config.yaml
noise_aug: 0.002
tokenizer: "char"
encoder_shared_expert: false
encoder_subsampling: 4
decoder_activation: "squared_relu"
decoder_bias: "all"
Rows from block 2 of the audio encoder of a small encoder-decoder audio transcriber, named by matrix and row number. Rows with one number within an expert belong to one neuron, the router's apart. Each number is 128 + 32 x the weight over its row's rms, rounded and kept within 0 to 255. All counts start at 0. Numbers have three digits each. After the name is the row's rms in percent of the matrix's.
Before each expert's rows are labels from the 100 clips, of 14976, where the router gives the expert most weight on average: "top examples" is what is common among them. Only what is clearly more common there than usual is listed. The data: read English sentences (LibriTTS-R).
# router: router (encoder.blocks.2.mlp.router.weight, 8x256), inputs 0-85
# gate: expert gate (encoder.blocks.2.mlp.gate, 8x128x256), inputs 0-85
# up: expert up (encoder.blocks.2.mlp.up, 8x128x256), inputs 0-85
# down: expert down (encoder.blocks.2.mlp.down, 8x256x128, transposed), outputs 0-85

# expert 0
top examples: voice: female
router.0 106:181136119107143112147149105102141080086173109119137195096145150121128152094131075133154127116069096086099101166151167151165117142096127151174105142104109128087090060099170114090138153127118167169102104114121144102114129094126080124089128147108146203086094120
gate.0 109:196091143084120142126110160136111081123099090079130137154131094098151149065132186164068133130144121108044064182169144085118086200140129108205103131111133100092066186109149129099117146080159139117133137152144092092167144096172145111085069125166135125154084173
up.0 107:184100095110086161113099137156120100118098092088126118185096124122146147025083178164083125088123175130020100165188166085126097174104116142191093129100180091139081149111129128109119157017142147117096180130156074143133135124178085104058148079124131131128085193
down.0 110:144142187075134125113167165115142161127156085143137131148073153110110112105130119116114089125149091145109168132196096150130154178094151137127121106169180143096148175120132176187129121144084117061208130094161104119102137165095115142086074137123116149090135185
gate.1 106:159139117127118140158120173099165195161143144118100072107099145161145116130128122065099097077160080117151168080093100176134116103074132162165181068135133142172135114150093129126131087116076135124059106081139109129113102144129128191177139078096136143125153104
up.1 108:087094110135110071130163103171075128086155114149194172118148144146167062152093128102102125143110149082129130189148102038154176139201114097102057160175122121082099095127157194090121144099161120131160171132072137150116111133132136162115095168160075090121135211
down.1 101:139131114148158120057107115126151096103109099047174170120165074150154131084152178129073164134158081104086091155093095094130154165160115104124131069128164111126101137150146128124117131113142136167107068142061119131114068157170082073106062105163089151090137126
gate.2 092:148154140122131106073169102199085133156080154121146082187119106160086113107132142101110117108149110211112138126086148144090188157133065142125070165149154067153068179124087116062168107116132156074127126078157068160089186161087203115118149119117142129153132120
up.2 087:099106092101089079114127139162148137155193136093184151118133132079098111100155117109119161098134168134075164105124092108088140151146060126104133102085108116159095090123134129134104115114146145102143109090127094113070127104053105178123198131099113126131109114
down.2 090:103151126087141113121149141111129126195121091178096208106117145103143141080132136148149149145156128100099188144134149135050131137098165226053175128136132110146201135123139104112150114149067125112125151134170086080151158132119174089151034117147107116163155122
gate.3 117:098112091070096165126136119126124090128135202086136162144149104129156176126168146154140097112109098085137086157079170116141104133088099161137163129116158137138190095163108091143152159146185113239095093151082163133138145126097089130120080133139134156133088154
up.3 107:153136069119112171094142116194128093148089111117165113140103133170199158096161129150087114119076109114071110130145145191112164114101106136137161131124111151153170066096096137152136141106137156150118068134104126135118160135133072154078138173141085170121144174
down.3 116:175116096200111136132103110159125103122125166123106138211138162109197099121138139093110121160113175073131146160177115127164121128166111102136127139167103116094115205160123123140142145090124097121157143177112129170165111120158098156145101181186144099127123189
gate.4 099:109167118154142085180110068200153090160118147076087106101155073083140135166102144108103153073119183133161147088117151101071128142070126103111119082172097120131077108084131107113108100143109130137196117152136085124090134073088130148168145171150114215184134105
up.4 117:176135177128194167123125104142117122134128138160117113118159125147155124093168178202125090159116155139112074213152155108182122177156102127098153143131119176097139196118152124164105184094158103110134138104159195125175140122152130116097090118127086120124082116
down.4 107:088108116112060122152126125141094136163089092112121128086103137144176137110139114158132153132101118133151143085122184197120122120121139113143202106116128138114104103155081061147149145129163108156087154132170127124177147117180115120130147087091174129137135106
gate.5 104:113166144186142086183113120137137125095178139136135079141098136119103126135087077112083179154095084129127146137092128121125135131098140141170084153141083119124149133072146112128145155093098128118105119122140095117124087110158123104124112191168061150117138052
up.5 110:140121096093079125070126075131101136181082149147105163118179093138123133139150180152152086104137211149165103152143155105179094137131122092166147086125137119119091169160085164101088145075190116134162141140090130134114133104080121160136140085158152146119113184
down.5 111:083114137116061131122135152109169112133133065126137120177093155139177082158082092145159117145116157079132095073117109117112065062154092040130186144141131124117169132182124107129113109088093121113163228112050139103188170189106148145134163100180159087147115121
gate.6 096:114062156123109092183139163113088110150172156105108118138146105157182102170162114073178164139149154122143178115123119175138119134118088179100120106123157183152124128086091131111113078108084115178145048156143122167080126107141165178199123111165142111128172098
up.6 086:107131121136115065122155147092170151147171177112154150153141178146093116163143078098091080101113121206209133141107123163082147106136124138096057139153109148124127143132108122099096158100127103160118123122133171109132186088135103155131152100098080153132158138
down.6 090:160189165159076135154094134119081157156177098125193094146101175130123162100120111115124139142067092129096126139126128101177155116116147154159156124151169074147125079203121139112125162054165174123135100136140090142113148169115131167123190108067177154098159092
gate.7 087:126133126067161108135128209093190185150176099141140117153164154089119165156174115110111068138125081119095180105158115092145180111143125076113130099119138122146126143169140146110128191156144137106163138101098095121102087155145079150121114182154120177155157124
up.7 099:095084166158167093131095101145076060139096115118108199113175122136162122153079146161116157133110098052137127114126172098130096121141120162093134136133121130127188129078136115169109084138081086057047072139156194114167130094100074070099089126177099111139168126
down.7 098:121143138146160140154107109153137103137114075127127120126130129153062094146149116119114141158090138173125083167081090135130179149099085107097114158150091151122146131156078166148090079100145092115143136135230151135062133101102049113111167161140117141146194089
gate.8 088:101091108085122125128124130106124081157108075059085073142131087158134072185141121114131122116187183089151107132079114121104166066120096160171186128082092169131080113125143148143145137162106151124084126086108133119132164108115108153155130062131058099135076086
up.8 089:178189196102085116108165164166108131131107168151116168135112169163097038098124117084135134096183102116098189091149107151130134192187098135125174106158120108109116166180107180106101150126128145125150154123132095115099105144111142147111158103152174112106103168
down.8 092:102085125117099069130174142152122157169125175146120146091115149154119096188158108116116140117101123149168141121096089141106137133178141157158089101123136120129197111050111122172141187150223050189107095115143101108075146057113115185148099110174190100149119073

# expert 7
top examples: voice: female
router.7 117:129104085125165149118116168090115160138118108137126075158129113110125145123121109133117121109159164137098135120115128116102139111137139107056178155150113138136191163186129120117114126128119078098114175107156165095109072189130187143083183124101116090094113154
gate.0 107:126108059089066119123083104134188141149103144135185108095112149125119122076123169123112148121128094219123123107126100177108071135089158121125120064110163106138091086162092130124135080111113185164149124084119054101100130144169110153141127123120163129084197133
up.0 109:079133158139150092122143109084196184106134169209110145107106055169151087133056070083138153130133147160156163099170113139119118075181195141086086126153198149125111145101111152108107161121068115140154140154141130095095132120125133148117105092092070128162140109
down.0 109:144166194153131093108140113156097113140182135109140093144140088169125140137132065128111154115152103161142176107143155101127124101153045201113146188152093113122148140079148101150086176110114113165116153116170093105137181097132139162124114130144095084161150107
gate.1 099:115094130156117122112097066106096097114114186181127086149159130118160116182132129198087093127217146108171106139105152137171133187132079122142103162128150107087148166106102094098075145123172071125125126189139172129136140103101166137156109153124091104156119168
up.1 097:131156081096145165145190161120099185168133106154129205134108143172111108097058078085178158095084131055097113109137100148137168142088139079152136103098143145163094082110134134194190186116154108105172158128106052183128117112127149081092079111161141193142108072
down.1 102:078158162132138044143147130120228139065149087175113120185138186147125116151113101098121128110100133192158182092120123128089129119147120168103132116186199143200121148098113106085049146153088159139116125104118156111146115139131161095128151085113125113115134126
gate.2 095:159140084161112078131176104136086115129110126070063115098094168107169126093148113154114154092045097151130136156146092194102169132165222121171041138135148140162095084139164128081130139124122108122070131122119106161138146083197128140136110106100193114063132102
up.2 102:067105095162178188126106123132107120157121105134132085195160084161168125193088154158119100160146098062127104098095177078108151101117125138074121152125113168150129155141095058161107155175143140169100151130160149096103141154178144175147151124080104093179114136
down.2 103:204150139168159127140123084131075072182113104110088131153143072151143147138138130111138145116132094106145092114115169050119155079193114081102131100093123145122197049095174120106056105171127145144087090111187111119088092098120129138163171120091090123113179126
gate.3 087:125117070096106103084153117156149145131145184121160150085115137098165124087128115088151118147181116164077189104069109130138117138146098172181178090175155088104071112151151102091129141142176076144132135104090108145150109149130200143098082177137070121164107106
up.3 088:142139119057072169140146139135155169115175107073156175144124084143142121138121118083156076109142093097146138124110143123132122141138171154185172093153141140118077052129147133101189170123190157146131138156076110104175088154099156183112105106143147101165104082
down.3 087:112181122165116102141137116134098133084142204146098119101103145129105134085103148120106144148142147153101140126103080175174098129097160122080155081142128129109143119129113147103128114062156079189190060136168105133097164053074100126168164103109140154141134139
gate.4 099:132119098152064102088131016168148084116074165156144154143166117153176125121129157165153134148149152141120099157129161116095066160186133072123147136147126148105057107118132146128073131074152143146152127152050110080120155123102159110106129133162120103148090157
up.4 098:139139096192095164087059093135159120112058136131124134169139070147114120130091136133114142089153197094189088086129086147060126140154129174165080137103138137120168141137213117066138164105113091141106163107078132116135115107094131130135110122151116143132149128
down.4 090:146069151188203114120095128106096106119107134113142146174171156111100142143140178133131164178159143111202114152129109071149126114078111159151058202096129141067132124110186160183114174176095108140190134092140093136114109159095115138167141146118130097114140174
gate.5 100:168170131133101092142115131131107122169070143128169139097143052117141142103126148156148116088133144128184091114119082084114156181144116080076160108138131157097203201128063153119087117098158087141177085180106137104129106100082105133176102119153090156130132139
up.5 103:189158184142130127114132122101143132082111101159086115138122181146061109148115142072142130134148095097198172125139088124133163162159186197101126137196166097069169186118139171083117134116096096114165081186168144133144138130125137109175119121128109154163155119
down.5 097:174142156152110164181161080096144121097123144121158153143128166096127125125112093123133093134150160108105134195209085126079106175156142077120147136148083155144123162178088145121148087108108128114127100125132093169132133111117106115133110099123081164130107168
gate.6 100:060120110125115120106081105097118140160111084109160115160152080118157105169097123158157172131113165122124117100152154166146152090096069136175124133085145152132178122097182073133163166141131095164121153174083150131160115113076166154104107179139214120148086094
up.6 104:177106148095140104138125168153129135111149136087099147195176085119098167130160133183116135151213126169162100151146171126110165195119138198124131152158137112139121134112154112116122058098113149154119142078182145106156189099195107120193093147085150201101108142
down.6 105:155139140105155114151132162107133085102141132079173126123092122105124199126108091103173172118168125115122140140103090111038142161107091147200180093190082088141146137123091138143185089128093165095113110169130078090153073172159149115153089129177130152133162153
gate.7 110:132167106127133122156161132138120190157116092141108115127174108120110172180100160155122088121126097165189097145139156101182141135091147143068094165165122150132104217149122124107128158123176099124128122140136115119126147100105150159136082194133151144102128081
up.7 116:168134136107149137154120127154080108062126129091172132114159102187100131121145130102135097114122119119146137129084139145113164156122136108121179163133076101093158099081125165103185093169060117123100057111074146119198151146124103100116096120103134111217181123
down.7 108:163122136129130198094085103161118144142147115098165147091094077138135130155140137174103127218084115080092124191142137087161144156140147101142097125111118106109129144143159110145155130094149128142177121133086145170089163096162079104130184177079159128100192187
gate.8 100:125095109138132130096131151089132108141153165121124198112145125051117103093168108108110161110155129143087167139163108136114104137146131067134144113095061109131157059119166125149116105062139109127143125061068103120156121185137192096097097121146158161136062118
up.8 103:184126134114133138090128179070162127134129115149101155143108153066117145129121102080130154088159143146142197140181116138094076128145205097130127115104139057104165107155149136142156096120111117104106138093144067067187124175153178077077107071153136186149098101
down.8 105:089156155101105184136176155199110183136116158140125175116153131108111195115125123175124122133123130059200113170139122136147129154117158064099118142162141136114146128131142150211150109148138101133158141125159173150154104097095132112152148097067112127117070125

# expert 1
top examples: voice: female; the word "her"
router.1 091:105092082120115119091118144163109107155096102137092154103153197157128118121120142145064056165136045187098119051097167186132131116146194143110138147133137158145102077072075105117095097182123134105154158149115167141110170129139149142116162149091091071125206138
gate.0 099:139163053211107085057138098136085057154112186084129157153107077123124122143196119138120141135116138116104117125106133124097133078149064174170126114107146146137083119109155103097171164131117094107096140180077133129125122098091095073114163104168155152145087152
up.0 105:116104111100165156121175111133079085182107147129116106156169081073177189175141172160153094120150161161159086140179158137173116150171106093121136086109079093154175158112177118091130138107157151165133100122118160045148183065107133164121079178174130118136089158
down.0 105:217146084145111138074108135102107115132152095065165153155132071078138130126137121101153191128125169160131166149035154100135115136091061167069138084113122092082132125141088067147081108090160142156176155166136198136163103135084107162153127123138119160155075149
gate.1 097:115196104150064062118115124130147183132123125153160117091137161129162133071137104086203199141179182140084171132085137150087116147163106136130166066178179133179137166106099153161133109074187146151148156135103115155071125114125095108147069156101189170151176106
up.1 092:173110161143107081191080083118103080117155142096147113114114163119146117151154113153120096129145161156094122156198192126123136133127145055093095121211100168112130130205182142099065150082146185120103099116186135100121126095103130136119080127159144128092139119
down.1 088:095142185110097146152116105180178137135106153099136107143150143132136116094133122191119108154078116148054071089118106167127107164142136123198138131143097125134126103152169132161172174138201158145153106086102144144121132083118093119113200113143111139112122072
gate.2 099:131106108118123091108051119107144136168137110108137096109128098100090158116160147158128142134142077106103135085103188207098130048112160193123103083142173078176126082202112094159139120115155138136138168131111106117119128129142107118038121138111200167082162105
up.2 110:125089105116082121103069133134122145120112108082158117122123139090122129106122134136099096143111102073110146105094164170139140122090200155092138116142182096187155073214113123141109131102126086201121115160078118122138111122148088178117148150097175134113163127
down.2 105:086098106115130136079116099123150126187119135134136132076094195176189078131164137099126143111129094112085139109136111143109106093123109106191121111091121142156108142142181060179209116147124132116105105138146097170105104082180137130153145084137162136145094105
gate.3 103:100132081190110086127084073196154124101065078115129090119124158112101088059049094088134151128099171220093090119116122161069120167139156122157088132120164061142087061113158139098128109119103146082129128119128106171114153129145114074107141123111180163116155090
up.3 111:150129119186129106136149085184168087086091106139102167148101142156134073094119117118166123073089168187098068104109104116047111117124134166123116123145149102107076070075130118100118104158046124114141169152138125172102162139135129165129142157133124138169154129
down.3 104:118122147075156166074099158139177121146140095167121049143179129113103197171113177176062180153104101190202130156138152092136189114103103143111137123143142130128129139083135118109106089094126103161101121129155160118190121124122134077155125158143127179101155167
gate.4 105:127076110121140137101122142132102103120145108089189160146176139157108127104169164129173105121162082127113149142165110132116111133166107165123163044095159142164045116121138086125159084138099131116090048128118130119123110109157119148159109071103170157116145127
up.4 106:195151164143136081126131110120134154106079178057138099103120156077110105124170150103096167118150208167180081145130122135140160162082110114168104135158109147109104128130089194089126159112159144120180098109093121134129132108048094135133096134080164154122095120
down.4 104:141144131110121153053159127164083121112109136066136141120085128172116123068142105099105209124108148189078071068103112151103087167079091185121148157124111088132148099125137154129190119144224076147128123111125140100115142103085173125107165095131111148106071093
gate.5 105:110116128114124123219202167165174179133162125116102136137110119163127157142158085081180178108105096127171174160097162055168112108141126101144119134130136139137082132131129190136156113086114139085084142156057117184130139155165117161159149073111104131099150116
up.5 109:152153105142106143088147084171096049192093152146097174053137134126150182090170142168146176118065157134115109126106098080117136166124120127157202122069136100130154129120114044159096139102149128138152101142157182140112106080058121064101150170110179203183127094
down.5 109:140098081094079101170199089147102093175072153131123160126126146061164141143147126176108086166110153101098173133158128100130123119189171073121163146095123061118155129165101114151133215111191109141171122113064085150099121143128140101129118151122104146175140118
gate.6 102:140122168150143136131099153118099083190130130147139114139156106107139125108101116146111142100212166186143130186152078134107110174124094140055153107139107104110168164129126084129132099068158131123135131161172151120128110142089152131148073132116142138189125097
up.6 103:184109139128160147153147144113130113087118132103121180093102115165106106121158095066127074114175155182113135183148075179097112141119162120083165159130095102057110125095077124153150095142106098159114157143073133160110125157136160209120093066113162126150105160
down.6 104:104145136113112086176112112124167124108091124146145097119166166142158104139055092142111139168136109085146157155117123070161165125147092047134168121165076084167123092119157102137091146090160158104143090112101113111123137110125133142132136173139112054069153133
gate.7 110:044095099103090138122137109129086129150094147143082155092132087148202146112141151113133096066130133220146109118097142136084090088141189054158139087104141167178120085195119143149110119116158169121090140154125163088124138122145126144101143107126158145138117135
up.7 117:147149167049172093163067177139122184156146154146123157070152101129077171151105105101090143091129157114170107113165163181121115135137164176117134090102163172112105132120129102191121107130094172106107061076176145091161177117166117114140109098107113191147096158
down.7 124:142175091118143093091089127140156128091098147089115121155153115148092160089150133125101101115129113191172080122137124161128129140138112148221099108159145097171113106151199124083178137097113170136130057096110122100135121142139127132119139088103185183104123099
gate.8 115:134149071183091137088157081164119113111076119146166162101142158172121109079121121141173131107073108128074156113121039080166095141187113117147109094069152133166115105061100166096119133118121104089139095131089085148061138141122105105104124146158223095123199127
up.8 125:113038139148142097129129128141150135099131134192127083175155103156146076122118147076154166142189148189150168155093101097117098073163062124109107143169152109158115102117032161154100116162131113102140202175078057096094134119170130117144147120121128082154113147
down.8 118:133116160150143164107142120086084125081124122151130129154072104128105063123154081154161120099129109087103194131127131083126123070121122149079110116122107164083161138081083119176085128096058098165109181112118126120135124175103182107110119127104070127134173165

# expert 6
top examples: voice: male
router.6 105:139115152135120157129201117162113130109141110053111144162149115086112122175129160098185125157127096114149149133142135103077094103093104136179167169196117095167168161138101125100203131147097156136182096122140132111158105122161155108194153204171161133114125089
gate.0 107:109155104115120189169213172172137131162096089097127156112101074129164153139112113167148120138081064123124140137104086126097115142095116155115191125132155119230147062158111112145137163116131219103131147116135201097087121150122154139153088120116144156087150126
up.0 109:109145130151106094102086121109076068159149142100060137159130180136123176116134114179122115124169138151120061125131191092104158157124079102098097155100075112058129149090123101115173117135153078162101180157079063106149153155129121107146142140159108158128103161
down.0 105:123181132154186163127143133174159136174147156108116052178180098116142159161095153134163052118085110107092124062120139137147160138191102168149114047164111117178165149145149093152149168109172155197084167128105159120114086109131202127110127128143146137151105101
gate.1 104:148174126148158124166148107126101094147055145092124187132143101119084197105126140205144149131127117123094082152102138117109105174085147155090177142085099101105115192102140059118128151113169127136123059100172139092162122110111115104117044147145113174135125082
up.1 105:113169114106060183097072125137137138133136101172144117058124142168172093092163116125051104097119132117160079088110154142131114184153136060118178075126111119152118080130100189155106128130151148101112204166071190125093113105132111153126150061091105113106116114
down.1 110:077084120148135116089112114123130111126161139062106117175141164121159125152136149122144091083123136083127016113113182089111114128125092164200128136137167077173115112117151067147152158129076102088086106182057110131168141174123140097125077091163148088136086101
gate.2 100:140152117136146116122133093128080106123114105104089085136160069114118142170171133167084107069208184163129092140147128155136122194115099189124107131106139116197189141084127157086140080120137092103082104093132143087159143144113172149131096100114136130118122131
up.2 100:119087152078121113141087115075131105106141087132159111168131183141089115130122106121148065121204097066110099162165130128182125169121135124147147126144161127137119160070145096090170100125082099069119087115122122121204125168098164152118120156151138083097168173
down.2 103:168127170105160125131105080132127142201134106103113093151160127115097109166072157153085104166094145112103126100172132124125202141135177121151113068121052100135155144096099157108077156124104111131142106124136070104137193151099131149085106163103119148097148171
gate.3 094:102161101093151117105084143156170163100105084115102089143142149125127150109093130148055094125118110110127118073157142233114127077116173105134153067134112146134125086164138087174099139134113131134111139078146126055163105111100077131136143122098172164093141074
up.3 088:065159139120100107162117088135101099128110120086106109172138113146158160121119137154105148159150116090120183108078177100105145086105079155092139135124116125128144138121087108114133141112087126139111206093157111102142099168091162164143157144149143149137132126
down.3 092:133095199124099089079133140114156128166091123087172119186152144141092122099187123096108093126185154127105111148116112153155071072156074134160118114161146141142090098123134156179115085135119163188148145177084127155153107143128119218139155142137098166089119200
gate.4 089:132122096097132129133182183136132133125136089146153146085153072097106139110101098133115140155155118152091113163101129132148146103099072149144121165101113093127104160127140058126089174174144171136115133114183156092152132120096145058144086167125104170149130088
up.4 086:113100130154132172130114105105147155128130123170073145179115143152194089121102153110135139084102121130124094117162126167109081124155078074106143109126123090100165074099114135147120112099134145123071174183096104125096134120138117162129143092109113126147040137
down.4 094:094135105148097100169114093102083119120145079122146086195173158125124092148109159106155073167128137143133088103143124100179124091107097124222137108141148132111109111139146114122135182112118172120125176134082123165160081141106113136156152112194132152112071155
gate.5 084:130089091174103084120177114111164096142141151146084153164144140105133083107102097127137137108054171119152073102136125129126122092067107133116099083086174071149102101133169130101099146139144132116116081113029102129116136052123123130149161104113193142114134114
up.5 087:109079148162136134123154148108139106137142157174118099172131143133164145098111110119133134109080159172127114145140135113121137124091098103081107102041136120158119110124178183143080143150124116076172063103074118117102111100106150123142147091104143095172165137
down.5 091:111130104085163117107100140106138139181164133068111119144110140142160129175135114089121087106106136196151099170115109098125111122162151147122138081210119141130147152175159185141078118128159138095140089115161140147129145115111079134147119104114118173139127161
gate.6 104:161119101145090139140100136088126194152141126123175097047097169163172117140154133117182128105133118197175122170105056108179127101113146054125125131171135107070091127132171186132133139086128128099122128115143138166135123118117123141173138085189047155184134119
up.6 107:150159136160107136114117141106049160138149148165165133066098145117100110128126113092211129154094129163130139149106074127173093132085177128142117130116200097099146170128154129132132125119101156072142106138114120166160124159091141152134129130189084084176108110
down.6 101:150081220111092137083111112108137094142129118132089123133065154141163079105134139153118104107169137124074150107110176106092085203136091160116169120023110134112139150098173094129151108151088088152079099126088112105174129147116145110076082129160170090145089128
gate.7 105:105152114157201148124137194140152136164086123067089024133146059124161128108135151141084133126176082130102047170110066139132151134114118136063130127176086150133091104149105114168157113116105168132094150177136079154132153096113165151103102146117150199149087161
up.7 106:100093136196162127151136156148108108075108117088104090122138157142126133168073163165083147133191047095159105157198153152134123147149150154138113110196122127125109124086075146137151078114055169125118122145154123169147127119124123180181138132124124156100144146
down.7 096:160182156147131148120142112116135094197144114131151180100132079112111141159170139111179158074140149148200122131124125117145105191090137156134138126085218175137167127075131158131145074089187123120135066103127129107145177078108102152112116111089151140145123153
gate.8 099:062108138085137109077060146172169161152145136132175159070116160129163108076113093116047130156145112118078155107130122110118118136121058126104151117147061103140141140154130115101082109128174100164137144153129125127104101120139111103122149132160104096075162092
up.8 097:217105182176182134198192172114095124128120126095078108152149095117097130148134123114148132102133144114148126156115145098088103109113160178115079156125201134105143169107096157178111182101097152112125105156122164113106160165142200124115110158057138127189088173
down.8 100:154149160159185169168155182153209144111112168138165109132129137149070138204159135073121107131108139145147109185133110144115121115185117097121109151129102077068078160142152101194156117075140113102139156101151124123148137079171121157148126102119114148101080096

# expert 4
top examples: voice: male
router.4 096:135152160126128145129120096163117150124115088156147122050125078056186180104125095130125182161112085117118109094071136114111114165134153064158155023124139101086131146170146149121084122105171168158160129128172120129164127099048079107055087152105176143181122055
gate.0 085:150125169091161147139205149088177159133114170153174138031145148187130122120177089086104100103151154138119119119174111160125162183179114154101106155144149130092087147156124216163067108139125145109105127101129086135112160125085097103116058066123142150089123132
up.0 084:144071130116090131059067175199165069070144123086126142179116093107114154073188175169133144123072078046092115160081104133188120116070102128106126104116170119134123120124102118086137112087118174158151094102120095153140098114179078116122163156123184063119124151
down.0 087:155127087162124103152095129103130144153160187072137098113123112122138072105201169097087102123145136100100101169144146191111126124104077170217161148183106176176082177116157075105138113120145157159087075112104150108142132066169089146145099072095174129126136123
gate.1 091:103190135142131112132108097168156108170074145088171114082157119126107077129130148086129177130125139196090115127156070160194141176183149120124142048105132128166120130172106111121099167122205183157113079146116126087071121053092119137113117133120224147092143121
up.1 083:136128071122144143099137132129110117110145069114106112178116135168125154105134094151117101151148133103148102105036180119083110171103151126172076210124126123121146093110076161150170106142103087101110198191121174127200129172177150107077100096092067149136133103
down.1 091:064151139125128128105092168127180195100076123141126100156170123099143131174163140143116116109152124136144103085136140152089099123155110041124186133128170105134116151125144100109105094133135176162171192088158132065117103122061139102155148094104121117084155069
gate.2 086:091153141088137095087138101103151164082141159079124144095123122153096103148130144116115103116157159143134144144132083157176077133106102196134152079146121108125124087193112106110134113147118124162109192114110144074104127092132175163177058093183117102125109134
up.2 091:104144198137160123096193142180165142150138138175122166138128107140164125135181017088121145081169135188106146133103124159091105151168119139111096140072162103104132115101151113190161085140093093112134124175146162132082146105154158133087125118121115145139120084
down.2 092:116133151085126173129094153140223121142160087183158100148090089064066155173144154097136128086132145132114187144159113131103129130066120138096112097066187145180193127147151123219116131107130162138114153106164100188103111146095139081097111186137085149102137114
gate.3 105:110123120162165135072070088107145129112142219119133119133087073103108091133157160145164133108093135106122116142102116090136157100071121186140181147132131119120182155185146073123102095141112082143178127074134204110092112124076118109135094141155090136142120123
up.3 101:107155094057036140146188135156141113173119107119144086143148138185151143081127207089128111087183145135153127089149103226109099153146125140132119134136150126180111085115089153098142159110132190141110116134090061088085096095166119194120168098171136100094152156
down.3 102:191098108095183131155086160083044093092120154146156107091092178052078192112112171135072125178115178151148079144122139107084167125154111103116134143105139111042069120138127113104161112165160157080142045104150143076091117136116106097090115164072148136163145094
gate.4 093:131085129103156057164095151107177121094157116147123084165110120128109150118187148083134178156162138160108088142115120109093089138167153063131083098129116133132092118168151169114119127101118104171122158094152074069138156150147117159167089078101121046144131131
up.4 083:069086128150155173156100167117134120121149100185132120127064124117101197129163124103123174135165104206109105108161164118105126098150163085127062109122137113113134140204127103093153080121107119138112191124159103108156134124114172099108092160084121106187082128
down.4 085:099139106172154120080140102141108121151139106095131076173120147119114196142134122148104135138147143157144095181126201096081087128168176139158142147128178132183077144132148138124091146135139134085178121107106115168192113162157142083106221110126127081100115167
gate.5 107:125131098125105154150155112143109108086140223160138132140155138161157118135112126141163131116157153210155119077057126133098059125152092244115099117149182092131141157120096112095122187107155094144092172191099169142116157124109195153112105117180080119191102169
up.5 107:165169140164123145163156165146137169180183048164117115101160126121101148128127113108129150117110105107099130166140138220140120138118124135052157119139159147100160131165131138152085100159148186133139117114144149136087143130109091131105104102088164172114115081
down.5 104:063169120098125172139138122095126130186105152151159131097120134151155146100156101164153120103110139190126113119122109117092102090150190076102132104145167101194164090125173123155152119150180109162117160134124172152091101114120149123168120088094110138125113113
gate.6 103:114113074071102157154153149116187065136095155077126101134127100148162119097128153138105123084132152124131088099150073209122139145149093139119181093150063173156098060124139086108115107126158135141087087059113120033115081089158102100147087097140139156065083156
up.6 087:098081151138182133085086110094133152175126019120110074155128099167119124117125171089128075136140171197142134130086164144124176122090162052084179085179128128138145113164174125109105126075128168145117089146150106128140066130154117109113121117114107120073202047
down.6 093:132119106095168123123107074119081134124069179122110184082150122121119150161140115134134113115134163194142093081058150142094185159089149156084131115119196174090103073122131114199117136133059103112116079127163157147099082176117098107092105101108139149110143151
gate.7 088:105096145081134101128107096144153152149049138136196144081180142117196157133122096121118127100095142144123106131143098112109137120199087073119133065140156078093115152154138194095148164105130144158140129174107063138145112126139096106078094130164166088108180109
up.7 090:114107105101096091115113108082065135110206098083081148090122082155108146132096151118170068161135084089153171157054176084112144078093126126150164142144104158125141090166113125129118127136086165097114150112130145107165113156121076102116175072121155129165103114
down.7 089:134120061132156087170118135131155114129055172084186144109142130068177096161104084176131141173106087095119128085107131144067120135122183117121177058119156085164159096140131112104085143096150134172186109130122088125150094107121101108167150139088161115126119060
gate.8 099:112114057124141158142195127131095058166108131093104172139138126080119142169087065144164166126115146140096101156105146108141200102163115155073167123146131186135105017098081097163099117150091194110071162101110148105119148109179142135119101154115130171173082131
up.8 103:175114163154122119142078099137107157098131149104176121112126145143134102092188144115109074111150084070111212168176118155200057190147149143188122150122077105167141144112153179076147123066159102138138132164103080186101111123107117177128137137175154097077151142
down.8 106:158140180162139122114112136078133113121177131146101150107133126089127072131175127130153140158180132097149164211153146120138134130162145083113153173140088108095156159151124111083149126070111115086104196149079122128151192128154122134136078183141140096165100142